{"model": "image classifier", "horizontal_flip": true, "targets": ["cell type", "smear"], "activation": "swiglu", "mlp_ratio": 3, "head_dim": 64, "num_experts": 16, "moe_every": 2, "optimizer": "adamw", "epochs": 14.6, "warmup_steps": 1110}
Rows from block 11 of a small image classifier, named by matrix and row number. Rows with one number within an expert belong to one neuron, the router's apart. Each number is 128 + 24 x the weight over its row's rms, rounded and kept within 0 to 255. All counts start at 0.
Before each expert's rows are labels from the 100 images, of 14848, where the router gives the expert most weight on average: "top examples" is what is common among them. Only what is clearly more common there than usual is listed. The data: microscope photos of single blood and bone marrow cells. In brackets: how many of the 100.
# router: router (model.blocks.11.mlp.router.weight, 16x256), inputs 192-255
# gate: expert gate (model.blocks.11.mlp.gate, 16x64x256), inputs 192-255
# up: expert up (model.blocks.11.mlp.up, 16x64x256), inputs 192-255
# down: expert down (model.blocks.11.mlp.down, 16x256x64, transposed), outputs 192-255

# expert 15
top examples: cell type: segmented neutrophil (53); smear: peripheral blood (46); cell type: band neutrophil (31)
router.15 [109 142 145 127 124  94 150 147 114 110 121 118 156 136 106 117 169 125 130 132 128 154 126 106 162 152 150 142 104 125  95 137 116 137 131 123 141 101 112 104 106 141 164 167 127  86 130  76  86 155 117 131 157 110  81 114 110 137 132 146 134 163 103 134]
gate.0 [114 162  96 110 180 134 144 124 156 139 127 116 100 120 108 115 134 160 108 162 152 105 157 124 132 175 165 112 109 103 101 111 120 116  83 162 141 156 103 111 152 145 137 151  94 113 130 114 130 124 146 126 133 103 130  93 145 119 119 143 122 158  86 143]
up.0 [117 179 108  95 167 111 144 127 150 146 116 135  98 116  95 131 137 130  78 159 137 122 137 110 110 170 169  94 122 131 108 114 128  80  99 180 140 157 104 114 153 138 129 128  93 132 144 114 129 109 118 105 169 103 137  80 131 100 138 145 131 162 118 149]
down.0 [137 120 158 119 156 123 155  80 152 129 159  85 128 128 106 110 142 128 145 144 101 134 151 152 109 112 135 105 121 105 166 147 167  90 152 117 142 116 143 102 147 139  65 139 110 113  75  97 115 135 142  82 115 101 144 153 135 106 135 142  76 125 121 149]
gate.1 [154 136 161  89  83 138 159 143 152 102 135 133 120  84  90 153 147 144 122 160 112 122 113 152  77 106  97 139 149 142 123 126 130  90 123 136  85 110  83 176 112 138 158 118 140 137 129  87  86 148 119 129 160 116  98 147 118 136 127 126 124 136 142 124]
up.1 [ 94 158 110 113 134 102  97 115 126 177  93 129 132 127 114 112  87 118 150 117 108 113 136 124 138 119 137 147 133 114 119 146 127 133 108 124 127 116 173 100 134 128 110 161 129 139 152 138 114 102 127 147 118  99 149 122  94 129 148 165 137 151 158 143]
down.1 [137 156 114 144 129 127 118 124 135  98 116 126 108 112 154 114 108 107 104 124 139 126 140 122 173 116 113 103 141 180 162 119 142 161  87 106 153 132 118 108  89 136 129 112 133 131 136 116 139 146 113 165 134 172 124 100 134 183 135  85 128 172 102 110]
gate.2 [152 122 119 168 145 100 151 114 103  93 147 126 142 134 123 145 157 125 118  82 144  97 165 155 117 156  87 154 151 160 118 110 136 147 133 128  70  89 119 140  93 117 151  90 149 115 138 126 114 118 116 114 127 114 116 156 145 142 116 102 107 101 189 177]
up.2 [126 131 170  99  82 126 106 139 128 147 117 156 158 105 156 126  95  97 163 142 126 127 112 131 138 119 163  90 123 115 120 170 101 126 125 121 160 153 119 126 171 152 113 116 129 145 116 140 129 127 138 148 129 148 133 108 134  69 118 129 143 102  90 113]
down.2 [122 130 134 121 121 174 159  88 107  87 125 118 117 132 104  93  91 111 143 121 137 109 127 150 123 121 141 110 141 105 171  93 111 201 142 162 157 118  95 175 113  91 117 143 106  96 136 115 131 162 129 138 127 111 122 183 128 170 123 105 139 132 132  58]

# expert 14
top examples: smear: peripheral blood (44); cell type: platelet (30)
router.14 [ 89 132 129  95 102 104 128 119  93 150 138 138 125 124 139 117 129 142 130 144 139 142 154 132 119  90 169 162 114  73 123 112 164 128 156 117 160  85 142 144 146 150 118  99 152 161 153 111 157 152 125  97 105 110 128 100 109 163 119 163 142 114  88 113]
gate.0 [118  97 149 144  99 164 139 121 111 114 101 135 126 148 112 104 140 120 125 104 120 159 143 126 109 123 145 137  94 125 184 140 134 142 144 147 123 140 145 142  76 126 141 101 139 128 114 115 117 103 135 164 133 159 110  97 104 113 105 109 149  79 171 115]
up.0 [105  86 121 127 127 126 117 139 127  96  74 125 129 153 137  92 129 100 105 125 124 162 135 130 134 133 143 144 108 147 150 163 148 141 127 166 105 115 137 124  74 128 131 104 142 118  99 147 118  93 153 162 154 157  98 135 133 108 119  94 152  93 149 116]
down.0 [148 122 154 127 104 145 144 152 156 138 133 110 121 158 108 159 110 110 123 122 143 141  94 159 129 148 106 143 150 102 141 126 128 128 132  79 123 120  99 114 161 140  72 143 138 125 138 115 153 132 151 112 120 152 156 112  98  88 138 158 158 149 121 138]
gate.1 [ 81 100 126 111 148  57 110 145 150 176 130 147  95 119 103 160 134 105  89 164 132 119 125 113 138 159 140 102 135 142 111 103 144  84 139  91 152 131 117 107 100 105 119 142 134 129 143 154 134 154  98  87  77 125 143 125 142 120 139 137 169 177 130 130]
up.1 [171 131 129 129 133 186 136 110 116  91 120 138 167 140 148  94 114 145 169 113 105 127 123 136  99  60 124 159 112 105 129 147 100 160 127 147  89 144 117 143 178 127 124 105 118 147 116 153 120 110 163 152 151 145  93 138 103 148 137 107  96  78 142 141]
down.1 [187 143 134 139 116 111 156 100 128  94 125 191 124 158 101 126 127 111 122 172 155  71 132 127  72 119 155  85 108 117 125 143 118 155 119 110 139 117 107  94 120  80 138 140 117  98 105 135 102 142 133 126  74  96 185 105 147  89 105 129 127 135 154 113]
gate.2 [122 136 136 109 165 178 157 121 134 143 125 130 158 166 123 169 111 140 119 159 157 108 116 158 109 124 120 132 110 146 179  67 103 133 140 123 132  96 121  99 117 158 106 133 134 136 109  86  92 166 124  71 124  52 180 104 120 105 123 155 118 122 155 143]
up.2 [ 99 111 118  99 184 141 152 135 103 158 132 137 140 138 141 153  78 115 110 176 157 107 115 139 110 129 139 159 111 115 140  48 127 144 143  90 158  94 131 122  98 138  99 143 135 152 117 105  98 174 155  84 121  76 166  97 121 126 116 160 130 135 134 162]
down.2 [120 100 137 147  99 111 143 149 119 153 117 138 113 126 160 122 100 121 143 111 162 142 110 120 126 121 123 115 143 110 112 165 139 189 123 126 124  89 125 129 126  89 107 120 148  97 179 113 112 135 110 120 112 122 155 119 105 131 100 124 124 140 148 126]

# expert 0
top examples: smear: peripheral blood (54); cell type: myeloblast (28)
router.0 [112 162 123 168 109 102  93 141 106 116 134 153 100 101 116 146 123 121 139 139 128 123  98  95 119 127 151 102 129 121 107 115 162  97 179  88 143 116 106 120 112 123 105 126 172 149 151 159 156 121 135 140 135 126 118  85 150 137  98 123 139 134  98 163]
gate.7 [139 131 156 131 121 154 132  93 123 118 136 169 124 163 153 152 130 104 157 161 138 169 144 174 143  96 157 122 111  88 109 149 151 168 152 154 132 152 131  92 144 150 120 183 171 166  88 130 138 130 161 148 131 121 106 112 103 110 118  96  98  80 155 141]
up.7 [116 105  92 119 129  98 120 144 168 136 116 132 114 140 119  97 145 142 125  96 128 134 103 142 172 164 182 100 150 141 147 118 137 147 136  88 177 136 131 152 168 141 123 118 166 115 166 132 103 135 119 117  92 102 114 123 101 120 146 131 129 121 108  90]
down.7 [ 88 135  61 107 109 150 130 131 137 115 146 117 117 131 126 125 134 140 123 121 141 154 152  82 148 201  85 145 100 110 139 153 123 109 147 118 148 148 137 143 135 137 125 125  91 120 126 112 158 108 115 131 115 147 128 113 137 140 111 124 156 111 166 139]
gate.8 [143 162 134  75 121 142  98 122 140  82 186 109 171 103  93 154 116 105 153 133 130  94  77 140 125  85 164 151 112 116 131 149 112 116 151 168 133 146  86 113 150  95 131 106  95 119 123 156 128 150 173 107 132 115 127 130 118 140 137 123 115 106 124 143]
up.8 [140  91 162 156 162  99 106 134  95 167  85 137 103 114 154  82 131 152  91 124 122 160 182 111 150 145 112 114 173 144  92 116 140 157  98 111 124  97 147 134 110 164 162 151 171 138 106  99 133 116 100 133 137 138 120 121 132 120 129 146  99 194 135 121]
down.8 [123 107 131 162 151 145 153 151  78 126 136 150 125 182 141 134 111 151 141 176 124 142 123 145 135 149 114 100 105 115 154 136 135 121 165 144 151 106 145 111  94 154 157 151 147 165 102 112 109 125 128 160 142 133 111 133 145 135 175 116  99 130 148 129]
gate.9 [146 128 138 149 101 140  96 144 125 177 165 122 136 115 133 102 162 160 156 143 108 115  89 152 141  82  90 120 114 137 159 151 133 107 113 117 154 136 112 176 101 157 140 113 103 128 105 116 141 138 108 115 117 115 150 131 126 147 122 109 131 133 122 119]
up.9 [136 119 127 148 146  97 116 130 104 123 181 159  64 135 148 114 150 137 151 154 156 120 126 126 137 141 142 131 114 123 138 102  98 133 126 149 121 119 187 114 154 166 125 140 138 119 179  66 113 106 107  61 146 112 121 132 125 102 137 155 156 133 120 150]
down.9 [140 117 105 138 125 138 152 118 106 156 143  75 188 141 125 159 142 112 139  99 127 136 129 165 100  93 115 103 128 111 146 152 131 161 128 160 127 134 177  79 175 172 115 120  98 113 141 119 112 137 147 126 111 103 162 171 158 134 132  70 134 150 104 102]

# expert 6
top examples: smear: peripheral blood (38); cell type: artefact (36)
router.6 [ 66 129 109 134 129 132 137 156 105 147 113 100 152 121 121 106 132 115 146  95 134 121 132  88 174 143 131 132  91 108 128 100 110 167 113  82 146 165 110 142 118 161  91 112  84 118 142 104 114 127 149 119 115 146 111  98 111 121  69 141 129 160  42  70]
gate.0 [124 133 124 179 118 176 132 116  88 170 159  94 108 123 163 152 111 126 115  90 136 101  87 147 132 137  97 122 129 120 122 162  89 142 129  97 131 151 131 104 145 138 121 131  88 105 137 109 166 168 132 150 130 135 119 123 119 142 124 142 154  91 104 124]
up.0 [155 115 170 104 118 143 144 101 123 128 132  62 100 119  99 138 126 102 110 128  92 124  68 127 110 103 120 144 104 131 117 132 123 158 136 121 105 156 117 154 138 104 131 119 142 135 134  83 138 118 160 128 156  97 104 124 125 155 124 161 125  77 103 110]
down.0 [ 96 153 147 113 102 173  74 128 140 176 124 133 145 120 146 133 114 135 125  98 102 134 133 118 156 136 149 140  97 102 119 146 164 138 104 145  89 117 144  93 140 131 144 123 132  94  91 140 149 167 107 120  90 163 134 146 101  79 138 146 132 105 144 151]
gate.1 [148  98 163 136 147 113 134 112 113 173 156 145 115 104 173 150 117 148 101 109 113 148 103 121 139 106  90 149 168 155 120 135 139 128 108  78 115 128 133  98 118 126 132 115 134 145 120  95 150 147 182 138 103 169 119 117 111  99 116 163 122 135  97 152]
up.1 [ 98 152 118 109 134 111 146 144 149  74 120 130 148 131  88 116 140  95 163 136 163 158 143 123 101 133 169 104  80 103 138 112 134 121 120 151 125 113 108 154 125 114 132 159 132 139 149 167 130 126  75 102 154 101 152 149 125 169 168 109 125  91 151  80]
down.1 [126 129 125 123 105  92 145 130 164 163 121 136 146 142 157 113 138 133 135 125 133 136 143 135 135 171 163 163 155 168 140 116 156 187 109 106 117 189 137 118 141 132 117 115 115 128 146  93 146 118 115 121 143 134 133 108 152  93 151 132  96 107 123 155]
gate.2 [ 97 159 131 111 146 119 121 143 138 147 154 110 164 153 151 157  99  96 194 173 114 117 164 141 121 111 164 132 114 146 157 104 141 114 142 140 114 132 108 142 126 100 134 166 151 146 115 151  81 106 127  87 103 110 152 142 138 113 170 117 151 135 105 141]
up.2 [140 116  84 114 134 139 156 148 134 141 103 139 142 142 120  95 118 130 137 127 170 128 117  98 150 147 119 128 119  73 169 120 132 148 149 149 121 137 166 126 147 151 100 117 110 122 120 121 176  68 153 124 111 144 112  99 128 123 135 114 135 106 147 157]
down.2 [106 103 125 135 131 125 143  88 168 134 146 138 104 169 126 145 130 113 130 136 128 123 108 159 144 157 143 133 128 105 141  92 102 102 125 147 156 160 130 103 124 156 131 125 110 124 120 120 132 132 166 126  90 111 156 172 166 125 139 104 158 117  99 148]