A small image classifier, trained from scratch: widths [64, 128, 256], held-out accuracy 93%.
Rows from block 11 of a small image classifier, named by matrix and row number. Rows with one number within an expert belong to one neuron, the router's apart. Each number is 128 + 24 x the weight over its row's rms, rounded and kept within 0 to 255. All counts start at 0. Numbers have three digits each.
Before each expert's rows are labels from the 100 images, of 14848, where the router gives the expert most weight on average: "top examples" is what is common among them; "patch colour" is the nearest of a few named colours to the mean colour under the peak. Only what is clearly more common there than usual is listed. The data: microscope photos of single blood and bone marrow cells.
# router: router (model.blocks.11.mlp.router.weight, 16x256), inputs 192-255
# gate: expert gate (model.blocks.11.mlp.gate, 16x64x256), inputs 192-255
# up: expert up (model.blocks.11.mlp.up, 16x64x256), inputs 192-255
# down: expert down (model.blocks.11.mlp.down, 16x256x64, transposed), outputs 192-255

# expert 3
top examples: cell type: lymphocyte
patch colour: grey
router.3:118128131141110147139127145130133140157143140093120163147126135134107121133103117165176135107146134122153106152139166113120148134071110138154150124130114120115164156108167131078102120142144124
gate.0:160113115144124117125164132183154110159140133147098167120123065127153128115132110151099145149144110117158107133194138125105095171155114085161134146111075088125107128147150166118123076149123123
up.0:120180152122134116116131092080110144107124119081135097127135167139100121145148138085155108121111153159113128130091115135142151094101134149095115099150156168121146116111094127142147169093124114
down.0:106138144122121171140111144105144178117104127108113121166130157132147113151133132148154128134135129077098125135141120119139094151125160137120111113101118146151149107138130148173125140130104122
gate.1:104150129132154145149102138110104135148135101097115119124127125082144083103147138117128124186113125089154213113168115114127170104121125133101129086103130126127129088144177093117107138153128136
up.1:126121133135186139135123147131106144147161089092120115119120149108159097153133114106131114179107133110166200136144120128149196113116128152128141111098122118149121075107143086142105146142134169
down.1:119118148147099124136108163159120162122083124080137108128128115101120137116072146109145116141144148108119157128130103183167097128133142193106149093124178121127110100161140127088142140124108105
gate.2:115145146120157100167129149123156135184097138116095102107112164109173088132117125138125176109149159110152161182140127115136150125108112148112153130115129147130160084091168110118081100134086156
up.2:134142118142076165092147124129120115126173130156109181149151103159125167126136104135135068145167164126108101109132140140107113109175113146125138119136152120123098118178064149098176154132192111
down.2:155138115119127157156175111112114123145132113120132159109139133106134136140133122134149160112102123156099134176119171094096189160134163120163153129158120112134111152142151127142104127130161157
gate.3:091111105137118108145133121106158148094140143128117147096151189161146137143168122132140085117131133119143122186138131074134157105160127122115110123158131151093155122084117122126139159131105142
up.3:163111139116141155150108157127114098166110099096156109143091093097161126110106150124093171123111115138113148113119117160114102162077135150145108111086104117151115160160143151150112119119133116
down.3:083127106135133143160161140150063125098117098115148104138142134189155090181141097112145147105119115093110114161127156166094164110114097103104087119153102089181119141119127130157128136162162120
gate.4:160093143146120104130169152174145146148119164093150131148094110162121138104168118164153178098128070121075096116126134138117125200088093109130080148126114125133115143095149131108134092136087123
up.4:099196104109143183136075116097100123098128075147111142081147170124142109135106153120080090162130158148181199138157108123128129092163147139105149118120105144114147142144087123145113162134149117
down.4:175146127147107147140093129124096130136140151165184142129117138154131082172149112079140116104099134122146106188154135120179108099098115078114138138135109115116162117159107150164135116146106080
gate.5:129164135110107123114127073131133122106127116103132081123159139158095111140144155126159170099128159168162139140123107067103129132145165092104134163156126160127146098136127114131145113144136124
up.5:112099127150141146114152110155139134130102157132170089155083133115154112155123137121129148138111073158112087163145108106129109139102132095160115144148138122122141136087136096167140107132145124
down.5:127107132162089162135144150152060170139108128120158125145162072128120128113084120114152133153082124118171148103165130113106116126114145137112125072098147092147111157117123139135119101153138107
gate.6:140117151150094140136134124125109111159156137095120132160090106100135169140133117156147148108163095110113088112120153145139111091094096089150130133123170115144148109134153161088102129107136107
up.6:140130131149119163099085137118121114119134117145107162106132124087121138119105120114123064149167161114159128133163146150165112075136137148115161108119157122107132132181124150136115154125161137
down.6:113140111176131115143123112171123147152106111161148137122124120143140128160142126142131168119138124099126093160161169109135137113113139115119129112104107097133140094107112157112109093115122125

# expert 4
top examples: cell type: lymphocyte
patch colour: white
router.4:146103124142118133152143087127113126139145116122110130094086126131136143127091108134103142122113139143094112153134116161177146056158132133127123144135115118124089120114105092116141118133131145
gate.0:132125155098108154135098132101129096115143119137102165112132130106120127151124152098123092139125098159170139131100127161111130119090131145150179108138108117042126147163142139140102114126133122
up.0:161111154145088137096130135106126133108175075094127137125088135142131141166102169084122105133124156122169111167107129168138114097092172162162120118118079094129094122130086155116152101155122126
down.0:121157124105155095121135135105095122095106160144138112133157112133106113116166150112161208131166094143129135159170144116093121164107073125156117127141131111109135104101124115220182133102105128
gate.1:206172123157148115128151130137139126131129132152138139083122076126131131121131086137133129096127102110074136128132160152171138102107121112108108106109121103169094132119155106132158142137119147
up.1:135117151119121129161113070138143138131118150154083156138122172130125127132161147152115151145143088175158119109133134082125134134143134158123089160158152157126173094117111151143104119132145148
down.1:119110141090142134120178099133051094122113176108139162106109117133091169159126139137110125127113144107118095157144137098091162118132152096115134125126096093130117141114149131176101118162145130
gate.2:163139125111173149132124164074122093134127119155145147105148068123150090083093147178107131144113153139101129095142065134159093128105147133105135118075164155145119139138108142124146102136149161
up.2:141122114129140107123131137151141171141106123132131085144103200121124142127157121111148145101137117121144147121121173073101139127132117136157110119165086122103128168120161108162106135141113093
down.2:116133100106155111146130109153127182101109120148138088164123154112162115166145126139120154139130137135117155088143141124101172125092121084127090115147123108135089099145120130143140061151178098
gate.3:092106140162140114117158163139101132124147134115084153115111069110161120144092102125125106131105119111137098128120119156123105096109151106182112101110117149132119136111128106095143118128124168
up.3:101116132155146144114168130156109129117148096096110165112099074132145114169085094107141089144130103087147110142110134172138119093099144095123113113095117127131130098111103110089150114159112151
down.3:139107128134146123151064098156096098097179123134102117128158125104136143155140078148135170104110104143135107148139175124158108109114106108094138108151190136154121093092127110134117117122093084
gate.4:127160135170091107099133106124111099158131101127110131071121109171145123146131095104133136123140198054135119126128148175159148101121132116091104120138140112174079076151126103102113124162132170
up.4:129147103121161180151110094142130123135125170148125147162098145136093134096139146163092128134159119160106140104140120083112123151142100142122138183110136134139117160083141120134151157105136160
down.4:150128155139133074158202094173105145146134125115106138145109118109103131191147120106125143124134146115066138168165107108120138169112144128146103132109131107109131115097129114145175145130101140
gate.5:130137137157130113043112071138158125121122174142101117108142132132135141157128085100149110146151145143142105111124120081126111090131112147121142161182128150118148172134118140110124115120120146
up.5:132156092126141104156116109126145095141093139151140095116145125112101156089153133103124156101090111118101150123113130101110156181135087108106136116147156160099166170119186117159100162134090105
down.5:105124109171149158158129167104111120136173169126077127118122101073130132132131150090101118152134138097094177127092100091117122129148132128177105136091141148138099158142120096138117119183172157
gate.6:116175155110151139077118130141141087140069156148110123146139142146133119142142134113168103104175133113157166093161115127086123104115078138145158122114132141129143143129117162139127152119143113
up.6:178138112126143123060116129089133130157136098157123129105100127123140147107095131074116145141134117132113119104105116132185116133150113156135086172142078093117117102177142138134134091108155166
down.6:143145147147103106093136124073152155149101112073120119138115096131106105091146139121102114138128127150144127131110118112148195148108145078170116148132116135145138154108134113145117123100158143

# expert 1
top examples: smear: peripheral blood; cell type: erythroblast
patch colour: pink
router.1:122093126131114098129121105128094118162160126132151160136121141157141102143145092143163130151115120135142126135139132134106134123092159112141157147090120109151099094110146111165141129075118104
gate.0:106130142148117103100108108141169113158118097100148117111116160155129130150178074132153152147111132107141106147101183158102143099148086113144124119095128121111134125111132131102097126147087054
up.0:099141151130140086082116085113173095206096099101152135103100151145152105152170086130181147103122129093128118145095141110073126105141087080148095157123123123130132146118117172091094129118103079
down.0:148108085110139149126095097100130166061129079140095129149123066076137142115168123136143094129123148158137136142143091136123094109105090119138129126118155095118104096141136146090119110124124116
gate.1:145095096133109139102161129123115105090138151142178146149130114132090108111098150156104118131151127168160123124160097146170120088087156122147148151107134130149126110110097103154114109132132146
up.1:114167108079200118129166132129136132109112140153114062148164155109149124137118135105145141077122147075103155079113129106091148153160129105141105110166107101133141127126145106143152105171192142
down.1:133120126146120114134126151104133105150125126116105100164128138140081113140105127134127139137164074124110115089083151105132106147124164103129091110151113131147119112073125166110148122130157143
gate.2:124081113165105114166137178129095147126128131126092174102106138136119154150142113143114124134134119134115097140159133134141164123146163171147134088077122117108127118109126062143134183118100145
up.2:165138133087116172111171129121141125110121173150117100140159098102119145096082162087115144110160128097082157113141119139126113153105111128087148127178130125110135185163146128132156118158168131
down.2:058114109129193122112105117121155128124087068073134124158110164091156076125207155118130086172159111145185123172117118142190110119153108129118132149099123136140122128160130162117125130137136129
gate.3:120086078099127147084148118118104082148102178110120082149134120121130134121114117144133133116089097093133081125125072137144109131116131108154157177179071148113149117110130178177126146117127145
up.3:139138159156070069165096104112130115166134137082122162137124124141139141100159111150117154123135117119098134173113159105118125166114097098104107133130122131119128163162144159120110151090095129
down.3:141128126107131103099119150175108185089114145132135119127133130125163122155137102138138119093099165124138136111154134160127117144141090117135108123091142126120119138110109084151150076138095114
gate.4:170107117133104150120119127163142078116089089112157163121122122143107117148130084156128135130100111123161093153151095173135104130099096153130150166097139131130123108130132160140149123106067132
up.4:104107170137115099124107100129147176131111122095143141132123128146135136135169104117143136130114130114098132136091179151093128157128121121117101138093148109076114154128154149099153134132115094
down.4:135143135130147138147123152131133134134090109152126145170075129125111150141153081138093083122113150128130112117102108117120108131119123116184087090116119112101130101083121152119106108104148133
gate.5:146120127150114130182161155143117196113165113136111149107144122136112138104146077120117119115119102109112108127113157129129163126125157128149092081121112091131119114131165062109135125122140167
up.5:153116113089126144093146141124114091097108155157108137151149107123110135131089179134127136135146127130131126113163086130145126140142121153096155153135148141141149160143093153147156126140118137
down.5:078157085118162138149089114132103109122131112101143145146121147139129074120157142150124117163147109150151153161153150125171124097144104133120118171109113103138150076116119171137114166149122087
gate.6:102130115118125134088122095137134145140153123180125093152127145086145152138071140128102140114141107139160114107170128102128116091119126122146156134181108103080102145133138129120109097129156073
up.6:131109117095150153070128090112160103123126170190147089156125160140128159154110145128091132122115119181147143131157115103134108085138135135141121118172111148126158150124071127140110156137170125
down.6:129151156109154116141128140153103145187115100131110127149145137140178112146137118145166102135131110150085133129095094168113122149084134109130131114100169103157116100144168159102128116127153125

# expert 0
top examples: smear: peripheral blood; cell type: myeloblast
patch colour: pink
router.0:112162123168109102093141106116134153100101116146123121139139128123098095119127151102129121107115162097179088143116106120112123105126172149151159156121135140135126118085150137098123139134098163
gate.0:130091144167095089142124114144118177087148128143131163115127114143103146147147134144154141170124116115133087137126151113164150110140157133136132114107132082133101106092132102119134156144122105
up.0:114123137088132138148130125155130150114158180111163123160147148137099167125139140154127109119096107155096126079162132074109138113157117082090065104097160087139144145126117086108137121087161092
down.0:152133167175112121099139134167166096175133142128110147108096097117121108147133129128119131146154131146142096094153127098136082157145099100135124165111144154181196154123116123109123145116087126
gate.1:123104126108117157134157096093164166124085112124134140122163124107092125131139154092128145150163163129162139121099076131071175126176176122112109118165120150145111138172124084079149129135180172
up.1:165168141120138134143106154152084077167146123124122158122111114132155113136113110145059117172110110148100142120183166104163126144133063139150145119073125106141147140131152128151119176131100040
down.1:117128140166131126134135139085136110148136107159132160128111124081119153104142145117121096144185130113143122081110181119127134094160121103165114079075125102149154114155130141123073154077140085
gate.2:113117121146152152107097125125114094147141109095113189097105139112148105176151145142135104122105106129139107129147139127141088108095153128148143120171106122096171135122129133108096112145091148
up.2:160125101135119167129150191133102124142141114121138129126105155130143111139139139094137130166107123064116136105121128180118140141120142177121116155137102069122081130172135127169172158172101137
down.2:132156162105100165145123133135119156107137146131121120161143081102149121112121174133092118085152128133143115141160141130124147116146114170125154139111133156144152129113134118104104138137112133
gate.3:141138151084089129115131104094158120109083108120152104123136144121108170094099120100133155105149136130144139078108131145095129138190124112097147141141100136137161087140152131153103114148160120
up.3:102096125119154128137116129102086155128152159120106136129157131133145080147181151135143115160105131182114108151148111138128137111098173155172093094106151110124113138099089110143170168115084143
down.3:130135112148170179108124107098130116111129159101124108111099189134142115110175138125081116133133134154100127112114133118183170125126115132102069141124102142157167121129130124119155140135091113
gate.4:138126121107157134143161137103097134140123167132163122106102101122111116104143164137140127137130144147114115143125149095144125077121126115153086117116149118098118182123142111110143168090133130
up.4:143118092124134110157138176134133104136123122142121123119089094107112095087153158162150123167172146143133095137132138106114130103137111117140119120083188146092151173120132103097146171103134145
down.4:168108121154146130134136076152160138115132112133134142160113119101130150136150058123165154126114138149142138138129130135151114134132138088108141099147171100115136105147124157130090083140113169
gate.5:132128118113110117132165151096132139109145134176135106124164096107132161161139112110120131104121140100129096126117088153135141126116135165143162138095133137111110099149100136133121175170094122
up.5:124101101139124139124184148118168138123136135155116117126138111094112145137140111099094142177143115096120100111114140155093136100117136115130116142178123073151079140150166143104167158121155150
down.5:163124113141094094134132101110090168159097163118148131117148119123136141116143165110100089077135112133084160115086096153103112142065139157120131128126087135139111158176106141135172132118136124
gate.6:098163105178122124140122120104103129150121110181074142080131101159137111115163086077132126158166170080117159134114155138129136139132106131144150143152113159144118116137142113105116136158156120
up.6:155104157083122116126136117115163121149114117081179104186151142073130140119070156166135143120083079193139119132124123120113111144163159151153122109099155112143150161126139164153117101116115085
down.6:143099131146104134094112093148126109119108109108142186129101103173132122104142117175166079158146150137162079102111120145149133074160117112131157190101158125179190174118123109124114152123096088